From a checkpoint of a small contrastive image-text model.
Model: 64-pixel images, encoder depths [2, 3, 3], text encoder layers 7, text encoder norm layernorm_no_bias, text encoder activation squared_relu.
Rows from block 3 of the text encoder of a small contrastive image-text model, named by matrix and row number. Rows with one number belong to one neuron. Each number is 128 + 24 x the weight over its row's rms, rounded and kept within 0 to 255. All counts start at 0.
After each neuron's rows are labels from the 100 texts, of 14976, where the neuron reaches its highest value: "tokens" is the input token at the peak. Only what is clearly more common there than usual is listed. The data: photos with spoken descriptions (Open Images, Localized Narratives). In brackets: how many of the 100.
# fc1: MLP up (text_encoder.blocks.3.mlp.fc1.weight, 768x192), inputs 78-116
# fc2: MLP down (text_encoder.blocks.3.mlp.fc2.weight, 192x768, transposed), outputs 78-116

fc1.689 [105 133 105 131 162 119 106 120 104 104 162 111 112  94 130 158 128 109 116  93 111  73 116 169 125 172 145 111 108 152 160 145 127 124  98 166 138 139 120]
fc2.689 [129 105 105 128 100 166 128 151 144 135 142  97  90 141 143 110 114 140 103 144 174 135 118 155 123 168 147 129 124 162 131 164 137 170  97 178 130 132 185]
tokens: "this" (12); "see" (11); "can" (9); "image" (7)

fc1.639 [ 90 118  89 152 121 134 128 137 110 143 128 131 140 120 143 136 136  75 101 112 107 162  95 155  90 128 108 140  99 146  92 179 181 117 124 126  92 152 148]
fc2.639 [157 118 145 144 122 112 104 172 122 120 107 133 142 114 136  97 110 161 120 132 147 108 188 102 140 149 131 188 121 105 117 150 119 122 123 145  89 123 111]
tokens: "<end>" (18); "a" (16); "on" (14)

fc1.499 [142 126  98 149 125 100 158 117 144 125 162 116 144 131 122 113 143 150 129 152 109 139 107  94 113 124  81 126 101 133 161 117 109 175 118 135 161 134  92]
fc2.499 [148 141 128 159 157 117 145 175 127 146 139  94 159 178 133 122 145 107 100 140 147 130 167  95 104 147 137 157 144 110  99 106 121 114 145 147 124  71 143]
tokens: "bottle" (9)

fc1.325 [157 131 146  90 114 154 135  92 112 169 111 134 131 154 157 100 124 119 127 123 129 126 107 196  98 105 137 153 137 110 130  90 137  88 113 131  85 106 107]
fc2.325 [144 147 112 140 136 143 169 127 130 156 134 113 149 133 114 136 117 131 123  98 132 137 151 127 130 122 156 114 142 114 109 117 140 150 161  96 105 145 148]
tokens: "and" (40); "." (31); "in" (13)

fc1.226 [126 152 111 123 147 113 109 153 144 102 141 164 122 133 126 125  79 103 111 140 142 135 129 110 124 149 172  86 142 125 126 159 199 113  98 141 139 172 182]
fc2.226 [123 165 130 105 107 109  93 145 123 127 134 134 120 135 165 132 119 137 150 140 126 158 167 158 151 110  90 178 155 150 120 116 118 122 126 181  90 124 133]
tokens: "can" (34); "image" (23); "picture" (10)

fc1.488 [151 175 100 119 179 132 141 147 153 138 112 107 136 139 130 126 127 141  92 141 124  95 203  97 121 105 116 149 126 101 123 152 157 123 118 124 147 155 147]
fc2.488 [142  86 117 102 157 146  79 142 155 147 123 109 101 129 132 151 159 141 115 142 159 136 112  96 164 113 126 123  84 166 137 109 155 140 129 151 113  98 129]
tokens: "on" (13); "is" (12)

fc1.455 [120 154 173 113 156 127 124 117 153  94 146  98 137 135 141 161 124 165  94 142 109 121 101 104 103 139  81 139 138 116 126 167 114 133 147 127 113 139 118]
fc2.455 [118 112 120 103 129 137 143 105 139 124 121 109 132 111 142 116  80 129 164 117 116 170 124 107 145 133 150 119 109 142 119 174 140 149  91 146 128 146 109]
tokens: "<end>" (98)

fc1.495 [166  99  91 133 129 121 138 148 137 116 105 125 134 121 151 160 140  98 123  95 118 122 138 116 119  99  98 143 111 125 101 140 138 151 110 103 137 163 117]
fc2.495 [134  69 118 113 126 143 129 150 110  90 111 156 122 100 129 177  81 114 144 121 103 153 127  87 163  97 113 120 179 118 116 130 148 117 141 113 140 109 106]
tokens: "on" (7)

fc1.320 [115 109  96 133 109 130 164 127 146 145  97 121 154 132 152  80 128 150 124 140 155 138 131 130  99 122 126 139 136 108 126 146 142 156  98 103 153 132 161]
fc2.320 [163 146 150 145 107 139 116 166 117 131 109 132 122 123  93 130 162 138 121 147  91  91 141 124 184 117 148 155 109 124 120  89 120  89 165 115 121  84  93]
tokens: "bottle" (9)

fc1.687 [187  95 130 139 118 129 154 164 119 102 123 115  91  68 125 162 117 124 184 117  91 130 136 132 149 138 145 130 115 149 162 133 113 134 108 137 125 127 131]
fc2.687 [101  97  94 110 141 147 114 141 105 172 126 135 116 107 144 124 101  77  62 159 142 152 102 103 156 140 132 113  90  94  96 161 166 149 125 144  90 136 133]
tokens: "in" (26)

fc1.184 [155 160 113 120 145 140  78 173 161 123 107  90 119 148  86 138  92 126 125 108  78 127 126 120 149 101 128 124 130 120 167 129 128 168 179 113  82 149 143]
fc2.184 [144 153 138 123 112  89  84 165 164 154 137  88 146 106 134 111 127 138 149 142 148 116 124 132 132 134  97 101 142 200 131 115 137 136 162 110 147 146 144]
tokens: "in" (15); "and" (14); "see" (11)

fc1.476 [122 127 111  83 157 185 132 171 116 121 109 138 170 147 151 113 123 143 104 137 113 155 154 128 165 111 137 159 125  96 113 118 105 116  78 121 151 171 122]
fc2.476 [ 98 101 144 134 152 121 114 137 116  93 167 167 170 145 122 148 137 131 123 136 165 105  91 127 139 134 121 124 108 122 134 113 125 109 125 120 117 106 155]
tokens: "the" (20); "in" (11); "see" (10); "is" (8)

fc1.131 [127 126 149 184 138 147 136 114 120 138 143 153 179 140 144 114 147 164  99 142 133 130  70 148 147 159  95 126 123 134 122 115 154 130 120  91  94 107 124]
fc2.131 [ 97 126 159 136  97 157 176 123 109 101 126 118 147 174 118  98 158 145 115 125  98 124 148  91 137 103  93 143 148 120 153 138  94 135 147 150  96 132 190]
tokens: "on" (8); "of" (7)

fc1.605 [105 150  87 157 107 100 132 103 130 130 102 124  73 140 176 121 138 136 159 140 155 145 114  62 143 135 101 101 167 112 164 121 142 124 145 153 110  74 103]
fc2.605 [110 122  97 120 169 142 100 134 120  50 135 109 104  96 119 104 102  94 155 154  96 125 146 102 136  97 136 157 126 140  91  99 141 111 126  94 140  99 104]
tokens: "there" (23); "i" (10); "on" (7)

fc1.695 [123 154 178  93  88 117 123 134  83 122 152 168 161 136 131 146 102 156 136 141 122 187 133 105 121 139 141 103  78  96 130 107 109 108 105  97 140 137 141]
fc2.695 [151 134 154 125 121  54 152 107  93 124 121 108 140 110 160 138  93 152  87 123 129 110 109 125 144 131  88  99 112 127 159 167 126 116 172 136 125  73 140]
tokens: "this" (10); "standing" (7)

fc1.482 [139 125 128 155 135 149 159 142 141 136 157 116 133 120 164 136 120 161 120 139 155 159 127 120  91  91 135 119 119  98 161 143 133 121 142 103 151 119 119]
fc2.482 [136 109 128 155  86 170 162 141 137 111 148 125 136 138 162 157  93 129  62  93 126 169 126 115 152 125 110 104  99 131 155 150 106 170 145 131  99 100 119]
tokens: "there" (21); "image" (14)

fc1.342 [163 159 129 133 138 117 137 105 108 130 127  91 109 142 161 108 134 112 118 140 116  49 138 120  96  90 148 120 117 149 149 146  91 108 100 172 121 122 106]
fc2.342 [106  86 108  87 113 125 120 113 141 120 148 115 120 127 133  89 145 120 134 138 178  94 118 138  76 176  97 111 133 111 130 179 118 126 110 107 100 106 100]
tokens: "and" (26); "tables" (11); "there" (8)

fc1.62 [167 136 122 153  91 111 120 125  94  75 135 113 116 145 146 112 155 119 118 120 117 132 135 128 122 146 131 147 162 109 135  80  89  92 124 138 149 146  93]
fc2.62 [162 106 110 165 152 113 120 154 139 117  97 133 126 112 126  90 111 122  80 139 131 153 152 108 118 105 169 142 100 158  99 118 117  92  91 122  92  86 117]
tokens: "<end>" (20)

fc1.215 [ 94 119 140 108 111 125 175 168  85 121 107 140 153 120 143 111 116 122 156 131  96  72 117 128 126 164 108 152 133 103 143 132 136 119 122  97 181 136 104]
fc2.215 [105 131 130 165 143 154 173 172 135 123 147 116 113 164 171 153 127  66 161 135 102 101 104 126 145 109 128 176 139  86 138 135 123 105  86 130 118 112 118]
tokens: "<end>" (78)

fc1.505 [ 98  92 118 155 114  84 157 120 126  82 151 113  97 131 152  71  98 170 117 133 100 135  82 171 137 134 110 163 130 128 139 123 159 102 175 144 131  88 121]
fc2.505 [138  99 133 133 108 132 174 123 140 175 123 153 128 144 148 134 119 129 118 112 138 105 111 130 119 119 114 154 114 173  89 114 165 178 104 177  97 145 107]
tokens: "we" (11); "and" (11); "," (8)

fc1.341 [118  99 118  87 165 104 143 108 152 122 113 138 124 114 117 107 115 142 112 117 139 156 130 134 118 132 114 158 128  93 105 177 133  99 120 177 121 151 133]
fc2.341 [102 110 142 113 140 170  98 158 125 121 129 136 129 168 144 135 115 120 125 131  89 153 106 145 147 144 121 149 154 128 118 144 111 132 122 202 125 134 117]
tokens: "on" (24); "the" (19); "is" (15); "see" (9)

fc1.18 [128  94  95 152 157 138 111 106  99 138 170 129 104 135 136  98 136 152 120 142 120 163 148 117 140 131 138 135 157 146 127 154 102 134  80 119 124 139 154]
fc2.18 [125 125 148 143 152 101 187 105 120 151 156 133 160  96  82 104 131 103 118 102 126 101 132 114 105 109 161 157 126 132 155 144 155 146 133 128 107 123  76]
tokens: "can" (15); "there" (8); "and" (8)

fc1.258 [125 142 150 154 139 130 119 111 159 118 150 149 111 122 143 114 156 105  74 107 110 160 124 135  76 121 100 122 156 141 126 130 151 107 136 151 128 129 121]
fc2.258 [ 74 112 103 157 140 103 125 128 118 109 140  99  90 187 134  93 141 141 113 170 100 122 165 107 152 109 114 127 159 134 197 126  98 137 168 116 108 144 116]
tokens: "<end>" (11); "sitting" (7)

fc1.677 [150 118 140 119 125 115  81 122 112 128 118  94 137 130 100 113 145 139 135 105 153 103  86 120 118 146 112 141 143 110 179  95 119 122 127 105 143 158 115]
fc2.677 [ 92 113 120 152 168 113 157 145 133 134 140 128 119 112 161 137 154 138 138 155 111 155 123 105  88 140 115 113 139 141 130 160 137  92 148 117 106 164 137]
tokens: "image" (38); "man" (23); "can" (7)

fc1.740 [154  82 117  88 149 100 130 134 146 127 111 121 142 147 167 118 142 204 102 158 115 108 120 164 125 169 160 111 107  91 159 132  95 165 115 179  72 164  78]
fc2.740 [148 119  99 114 162  96 208 144 129 159 136 154 123 105 138 163 135 132 131 143 126 118 101 120 111 129 163 123 174 123 115 130  89 120 133 140 135 132  88]
tokens: "in" (38); "there" (21); "this" (7)

fc1.174 [ 78 120 135 148 149 126 149 180 105 143 170 125 114 136  95 104 131 159 154 115 139 155 145 145 120 135 100 184 146 133 122 158 122 110 190 160 119  88 143]
fc2.174 [113 106 107 177 118 120 110 135 115 140 135 161  84 156 121 133 109 162 136 137 133 136 114 162 112 148  99 137 111 108 122 111 124  99 143 126  93 153 152]
tokens: "window" (32); "can" (22)

fc1.377 [134 108  94 138 138 142 108  93 130 124 129 129 117 115 150 143 145 174 115  93 116  90 135 111 120 148 106 109 147 113  90 160 146 144 108 122 122 145  82]
fc2.377 [110 132 136 133 156 126 152 172 160 142 165 125 138 155 163 131 104 116 156 121 120 174 140 127  68 121 114 169 140 123 131 139 124 127 126 179 146 167 152]
tokens: "there" (9)

fc1.745 [101  76 129 136 152  98 118 126 157 154 158  93 173 148 131 114  87 200 129 130 143 165 106 144 143 139  82 147  91 112 108 147 136 133 143 131 137 106 123]
fc2.745 [129  87 133 156  88 157 104 121 107 130 155 158 133 124 169 110  81 129 141  98 153 137 125 122 141 155 119 106 140 120 115 130 103 110 182 152 114 125 145]
tokens: "window" (33); "curtain" (22); "door" (13); "can" (10)

fc1.19 [141 169 133 138 129 113  96  89 141 134 132 112 116 106 139 146  92 171 126 152 141 130  84 156 167 116 120 136 142 133 106  79 149 107  92 121 135 117 123]
fc2.19 [117 162 115 125  95 125 148 139 144  94  79  92 115 137 153  70 114 136  81 138 127 190 114 110 129 119 130 107  86 120 103 137 126 129 113 143  83  92 149]
tokens: "flags" (65); "is" (15); "can" (9); "of" (7)

fc1.621 [135 161  97 157 115  81 116 109 130 138  74 125  95 159 159 171 121 138 126 108 148 152 103 129 121 104 145 149 151 138 111  93 117 141 132 135  88 103 139]
fc2.621 [ 96 139 142 183 144 144  89 153 120  89  80 111  95 141 112 107 118 129 128 106 148 123 109 141 140 125 159 108 136 162 118 107 149 145 121 101 101 115 165]
tokens: "we" (10); "decorative" (9); "of" (7)

fc1.128 [109 129 102 136 117  89 124 101 119 127 142 120 111 148 108 136 162 136 164 164 162 115 123 111 139 100 148 109 123 149 144 124  93 127 138 121 137 156 100]
fc2.128 [128 102 149 134 144  83 114 115 120 137 111 135 116 119 133 113 151 166  96  94 137 123 161 119 128 138  89 156 159 172 119 207 102 143 124 120 127 116 102]
tokens: "there" (11); "can" (10); "," (9)

fc1.28 [112 159 132 143 103 125 123 163 142 113  78  99 177 151 125 158 164 147 109 101 125 175 142 141 124  81 120  80 149 143 137  88 123 172 105 108 125  89 116]
fc2.28 [109 147 121 110 110  99 118 118 192 129  84  94 140 162 158 150 118 120 130 173 146 143 126 156 158 141 137 115 128 135 166 104 150 124 105 157 111  99 133]
tokens: "flags" (51); "is" (16); "of" (7); "can" (7)

fc1.703 [178 129 107 139 120 136  99 139 121 124 121 105 134 110 117 146 141 157 154 171 100 124 130 141  94 138 133 116 138 150 130 159 150 135 143 117 114 149  95]
fc2.703 [151 149 105 102 100 179 108 121 145 168 126 143 171 133 121 124 121 124 144  95 127 107 127 166 132 130 140  93 130 121 182 179 138 112 104  99 137 116 133]
tokens: "taken" (20); "," (18); "and" (17); "." (17)

fc1.166 [138 122 106 152 146 140  83 112 104 152 112 143 146 158 145 151 150 140 112 195  90 144 167 159 112 124 119 145 176 104 135 152  71 175 127 150 112 113 158]
fc2.166 [169 113 141 156 171 147 115 104 111 113 135 144 111  97 135 129 142 152 134 114 140 143 125  90 133 118 166 105 109 130 128 126 164 114 130 158 137 154  80]
tokens: "we" (9)

fc1.401 [137 153 156  96 102 128 133 118 128 114 126 153 135 143 104  89 131 135 135 141 106 165  74 116 139 160 131 100 111 148 158  87 112  81 109 176 143 119  97]
fc2.401 [113 126 172 105 167 156  78 108 106 124 121 114 142  82 172 129 160 101 102 134 181 136 126 110 136 156 109 137  67 121 133 145 144  90 126 120 152 127 140]
tokens: "on" (19); "this" (13)

fc1.334 [141 171 122 130 136 101 111 158 134  99 138  88 145 122  85 113 117 135 131 152 149 166 120 153 112 131 157 163 153 188 146 136 164  79 135 128 161  94 139]
fc2.334 [138 138 124 182 152 143 138 119 123 125 141 154 111 128 127 130 125  85 126 125 152 114  73 119 117 112 114 132 140 163 144 139 144 141 151 148 122  94 100]
tokens: "can" (26); "this" (21); "are" (16)

fc1.66 [104 123 132 127 115 134 176 173 156 125 153 124 147 153 129  77 138  78 129 141 122 116 160 103 117  86 114 113 146 158 120 108 144 125 132 172  95 142 118]
fc2.66 [116 123 125 146 154 129 166 115 123 106 134 160 117  71 160 165 138 144 148 136 123 129 165  98 109 105  95  81 133 157 157 134 159 134 158 120 131 127  97]
tokens: "and" (10); "we" (9); "," (8); "this" (7)

fc1.324 [168 136 148 109 120 134 151 139 149 141 169 108 120  81 139 128 125 148 105  86 132 125 133  97 139 137 175 132 139 111 124 136 105  96 106 128  92 136 107]
fc2.324 [158 100 124 118 109  84 122 116 145 175 137 153 114 111 122 114 149 124 123 128 166 149  92 102 123 157 131  87 169 145 111  97 125 155  97 130 147 128 100]
tokens: "this" (14); "picture" (11); "can" (8)

fc1.622 [167 123  91  91 162 122 180 100 133 143 131 126  89  99 133 129 124 148  99 135  99 158 162  81 117 154 115 134 137 117 154 129 107 127  98 128 159 146 112]
fc2.622 [145 129 112 133  67 122  94 106 118 166 104 178 109 116 116 116 103 115 140 105 146 159 112 138 119 134 155  63 182 137 104 138 126 121 153 121 154 125 171]
tokens: "this" (11); "woman" (8)

fc1.596 [149 166  97 158 136 126 170 167  89 122 137 140  96  73 181 143 115 160 166 157  93  90 109 161 157 117 131 145 109 158 142 142 125 143 111  86 145 132 141]
fc2.596 [151 150  84 135 132  85 118 130 137 108  94 166 161 116 137 171 106 100 144 153 145 111 113 149 116 148 168 110 140 164 122 100  91 156  99 119 176  96 130]
tokens: "image" (16); "." (12); "can" (10); "and" (10)

fc1.267 [105 160 129 124 124 116 126 113 114 115 123 102 146 153 140  93 144 131 134 125 148 162 145 120 124 116  88 167 151 146 147 155 151 163 171 148 136 143 108]
fc2.267 [ 79 165 176 150 165  71  94 119 123 141 196 138 106 107  86 135 168 102 141 104 114 145 109 128 117  97 129 107 153 128  92 102 150 174 131 164 124  88 126]
tokens: "can" (12); "picture" (9); "there" (8)

fc1.45 [140 149 138 138 143 137 105 145 104  74 114 115 127  97 131 125 135 142  91 128 154 138 117 159 139 135 129 144 149 107  76 111 163  77  67 185 100 102 137]
fc2.45 [117 117 136 149 126 135 141 156 148 159 154 148 106 149 160 131 152 127  99 159 118  94 130 124  87 142 161 116 116  86 154 126  62 135 128 146  97 154  96]
tokens: "on" (17); "<end>" (9); "see" (8)

fc1.340 [142 120  92 130 134 141  79 152 142 136  96 111 110 143 140 101 143  92 161  94  97 102 120  92 126 114 110 141 136 137 132  88 113 135 113 144 122 138 108]
fc2.340 [130 133 128 154 150 108 131 109 158 130 119 117 116 137 140 126  97 155  98 171 141  95  82 115 162 119 105 113 114 113 149 120  98 122 118 170 110 107  82]
tokens: "we" (33); "in" (12); "of" (7)

fc1.400 [123 141 162 147 163 115 130 147 149 163 155 137  91 135 103 123 135 109  89 106 128 173 125 159 157 154 165  77 129 112 141  83 114 130 112 145  84 108 168]
fc2.400 [127 118 159 111  81 148 144 125 157  98 124 106 131 171 156 120 142 136  92 131 135 176  87 115 100 121 133 102 119 130 118 124 114 144 126 126 133 126 155]
tokens: "flags" (70); "can" (8)

fc1.595 [105 107 129 138  88 105 147 137 106 133  85 178 142 106 139 126 147 138 106 139 131 152  97 102 112 134 123 153 133 106  97 130 136 147 139  79 134 143 104]
fc2.595 [143 150 150 125 119 164 119 129 170 138 126 130 121 145 131 121  81 104 133 107 133 120 125 118 111 138 143 189 163 107  98 128 144 149 140 132 125 138 124]
tokens: "we" (14); "in" (13)

fc1.666 [103 106 116 152 109 109 103 140 101 153 129 105 104 145 162 112 162 133 124 116 115 122 134 126 120  87 156 163 152 108 154 121 145 142 136 106 130 118 108]
fc2.666 [122 122 143 119 158 125 172  85 101 112 134 148 126 150  84 159 132 138  94 106 167 127 104 151 147 129 150 130 102 152 131 133 122 115 155 126 121 133 102]
tokens: "and" (22); "of" (20); "a" (10)

fc1.139 [137 116 137 111 186 124 150 176 103 124  97 143 125 141 119 112 122 121 123 113 122 113 132 148 108 130 175 153  82 126 150 129 107 148 103 114 103 173 112]
fc2.139 [ 92 134 131 137  82 102 151 156 139 115 127 100 103 121 133 141 120 147 139 127 121 120  98 104 172 135 164 151 152 151  78 144 126 164 108  97 129 145  94]
tokens: "there" (25); "in" (25); "see" (11); "this" (8)

fc1.133 [141 181 113 107 113 133 126 137 117 133 136 190 100 181  94 148 148  83 121  98 157 125 144 131 139 103 126 113 166 176 114 111 123  92 146 138 136 106  86]
fc2.133 [110 133  92 118 123 104 111 129 126 149 148 130 110 142 118 160 117 146 107 137 131 135  99 158  92 168 136 152 135  55 146 103 156 133 124  97 142 123 114]
tokens: "window" (20)

fc1.154 [140 112 134 119 113 133  86  92  94 121 150 128 162 133 191 144 138 100 129  98 133 103 117 117 146 118 102 163 137 105 137 160 147 152 127 187 115  89 150]
fc2.154 [102  93 115  99 108 118  96 145 179 147 111 119 102 121 168 146 157 126 109 121 121  97  82 117 151 133 123 104 141 124 116  95 142 138 103 110 103 102 162]
tokens: "is" (12); "sky" (10); "at" (9); "and" (9)

fc1.227 [143 122 166 116 159 112 119 166 107 100 135  86 150 150 148  98 108 158  96  64 138 152 135 155 124 106 163 111 165 117 136  97 116 115 114 123  82  94 107]
fc2.227 [119 138 114 140 118 116 183  93 120 148 159 118 102 129 150 143 168 118  91 117 106 177 126  99 157 103 162 134 160 160 128 139 114 144 110 144 112  83 130]
tokens: "flags" (21); "of" (8)

fc1.736 [188 127  85 148  80 117 147 159 144 136 149 125 137 157 135 143  79 146 111 116 157 153 145 108 138 118 113 130 122 100 141  89 149 101 143 105 140 128 153]
fc2.736 [142 118 109 146 146  98 101 134  86 133 134 131 131 148 165 175  95 100  92 112 108 178  90 170 147  69 106 119 112 134 106 133  71 174 162 110 134 129 144]
tokens: "on" (11); "sand" (10); "at" (9); "," (9)

fc1.257 [139 158 116 108 132 123 174 132 137 114 141  89 133 139 117 122 122 159 171 106 120  82 140 171  94 129 150 128 173 128 141 134 111 119 102 122 158 103  99]
fc2.257 [146 126 158 127 143 105 158  98 141 146 139  94  86 139 100 167 175 151 143 141 110 127 141 168 110 133 123 148 159  71 138 101 138 124 115  93  70 100 127]
tokens: "in" (81); "it" (9)

fc1.315 [142 137 102 160 128  98 126 139 142 125 169 128 117 127  86 138 114 121 110 119 172 117 145 114 157  98  90 171 146 153 107 110 135 141 140 113  51 149 118]
fc2.315 [ 87  84 156 122 154 124 174 156 114 158 177 125 123 120 146 108 132 136 163  96 160 152 152  81 138  99 114 147 138 142 186 129 170 116 129 132 130 130 144]
tokens: "the" (49); "," (25); "and" (15)

fc1.598 [180 143 164 120 147 137 143 122  85 113 115 154 163 122 108  94 147 125  96 160 152 104 141 130 180 123 122 141 181 169 147 115 119 102  77 153 172  77 118]
fc2.598 [148 121 130 117 166 155 161  85 127 143 152 160 120 176 100  97 150 132 106 136  58 138 100 140 121 174  94 128 131 123 142 119 105 100  97 113 128 151  98]
tokens: "can" (11); "there" (11); "image" (9)

fc1.41 [165 151 155  93 143 100 142 153 133 102  98 113 130 133 136 156 112 136 155  73 138  97 105 118 122 109 115 136  92 127 128 152 139 172 153 166 101 144 149]
fc2.41 [133 101 129 132 116 119 129 139  97 140  68  96 116 139 128 109 154 117 122  84 140 121 123 158 118 129 121 122 115 112 130 159 142 112  98 107 178  87 149]
tokens: "." (21); "can" (11); "in" (10); "are" (7)

fc1.266 [158 111 178 136 160 146 118 120 124 142 130 135 131 124 109 137 104  90 119 111 172  88 131  96  91 126 114 132 128  84 167 151 116  93 146 121 111 163 131]
fc2.266 [120 131 129  90 117 110 111 124 111 121 142  88 113 156  83  99 115 139 134 147  97 129 119 110 136 117 109 129 145 172 113 168 128 133 101 118 148 100  99]
tokens: "<end>" (98)

fc1.327 [109 112 113 109 177 119 126 130 114 105 159  93 119 164 104 127 113 128  87 162  88 173  95 188 109 160 129 146 135 109 129 157 148 127 105 137 147  92  99]
fc2.327 [119 100 134 118 163 112 135 113 172 118 145  95  95 135  94 117  98 108 135 149 124 154 138 155 121 155 128 105 129 143 182 102 136 155 104 101 128 106 148]
tokens: "we" (13); "in" (10); "of" (8); "this" (7)

fc1.285 [ 83 164 129 116 148 108 107 157 165  79 128 130 130 154 151 111 115 118 147 130 115 125 123  83 109 152 104 144 222 141 187 148 105 144 161 141 152 138 157]
fc2.285 [111 168 119 141 147 132 150 118 134 101 151  94  86 118 133 115  74 101 161 118 153 144 151 165 107 154 121  83 132 139 110 175  95 135 110 117 152  75 134]
tokens: "can" (20); "are" (13); "," (9)

fc1.314 [147  95 121 170 125 101 128 117 151 141 148 112  97 134 147 157 148 104 107 105  48 155 161 109  79  96 120 142 132 144 104  85 154 110 134 153 114 144 125]
fc2.314 [133 148 102 166 158  61 104  95 139 112 121 145 142  88 116 133 106 116 135 147 136 158  91 136 115 100 149 125 139 151 147 128  89 147 112 126 122 129 135]
tokens: "the" (41); "a" (19); "are" (11); "can" (10)

fc1.434 [136 161 131 106 152 102 160 138 172 145 156 177 163 155 117 139  96 110 147 116 143 159 120 118 144 105 148  98 113 117 140  85 147 134 124 120 141 152 109]
fc2.434 [105 151 150 109 127 175 132 113 101 133 143 125 149 110 123 149 122 151 112 108 174 119 105 151 191 135  97 171 118 144 110 171 120 148 150 151 110 116 164]
tokens: "is" (22); "the" (16); "see" (9)

fc1.560 [149 103 112 122  84 146 138 114 113 154 119  97 117 136 125 135 118 114 114 164 117 120 126 121 146 110 106 108 129  93 172 166 113 130 113  94 102 111  80]
fc2.560 [108 100 127  93 173 156  97 155 107 134 139 165 184 132 135 130 154 141  99 107  66 135 148 121 130 123 118 146  95 117 114 139 111 150 122 149  87 125 101]
tokens: "water" (27); "and" (10); "there" (8); "can" (7)

fc1.108 [144 143 123 118 127 119 111 108 134 130 129 149 142 143 126  98 133 130 150  94 155  92  84 150 119 118 132 125 128  91 102 160 172 133 150 128  51  50 111]
fc2.108 [149 144  95 120 156 149 143  71 138 109 133 129 138  93 131 139 136 130 133 120 118 109 145 138 132 111 122 112 126 145 110 144 157 196 107 133 105 144 132]
tokens: "water" (40); "and" (9)

fc1.729 [ 81 147 164 110 168 100 138 147 136  95 177 115 113 161 137 118 130 107 126  86 137 143  75 122 156  92 122 109 102 154 146 102 157 129 140 117  97 148 141]
fc2.729 [ 99 123 138 111 174 106 150 145 128 143 140 131 125 178 146 121  90 171 123 101 146 194  96 128 121  89 100 143 121 125 141 140 181 121 166 125 140 121 143]
tokens: "the" (51); "," (16); "a" (10); "white" (8)

fc1.278 [142 136 135 100 133 137 155 125  77 124  62 105 151 109 132 124 137 104 134 125 110  73 167 128 110 176 119 132 119 156 110 105 132 150  89 143 111 181 146]
fc2.278 [101 107 130 128 114 139 129 136 144 124 150 124 108  93 148 100 157 106 160 135 155 112 114 118 109 112 134  90 112 126 116 158 160 119 106  51  97 110 106]
tokens: "." (34); "and" (26); "in" (11); "of" (10)

fc1.471 [117 116 142 115 174 147 108 106 145 103 145  93 135 111 120 128 130 103 125 103 112 110 113 132 106 181 172 153 136 128 126 108 107 150 129 117  82 128 146]
fc2.471 [123 112 135 140 147 139  90 125 133 101 132 146 120 115  93 139 158 149  96 143 161 108  97 154 137 125 159 138 148 143 105  76 127 109 100 142 142 138 122]
tokens: "this" (62); "image" (14)

fc1.283 [ 97 121 130 101 164 140 175 159 112  95 131 103 161 135 141  87 124 104 129 118 131 106 167 146 157 114 152 111 112  86 142 107  88 155 101  99 127 134 136]
fc2.283 [159 115 138 122 114 158  86 124 114 138 131 131 105 117 137 177 110 171 128 126 139  95 158 148 152 163 137 145 149 143 143 124 113 117 101  56 127 134 151]
tokens: "we" (10); "rocks" (9)

fc1.31 [158  73 101 174 169 147  55 111 150 120 132 125 116 134 140 106 116 150 133  88 127 143 150 168 154 128 135 113  91 168 128  79 154 107  94 105 146 147 125]
fc2.31 [122 107  92  91 131 132 112  95 112 129 118 140  95  99 125 121 117 139 135 136 161 143 131 137 160 150 123 166  95 113 103 127  97 118 115  90 107  77 128]
tokens: "window" (31); "windows" (25); "can" (11); "are" (9)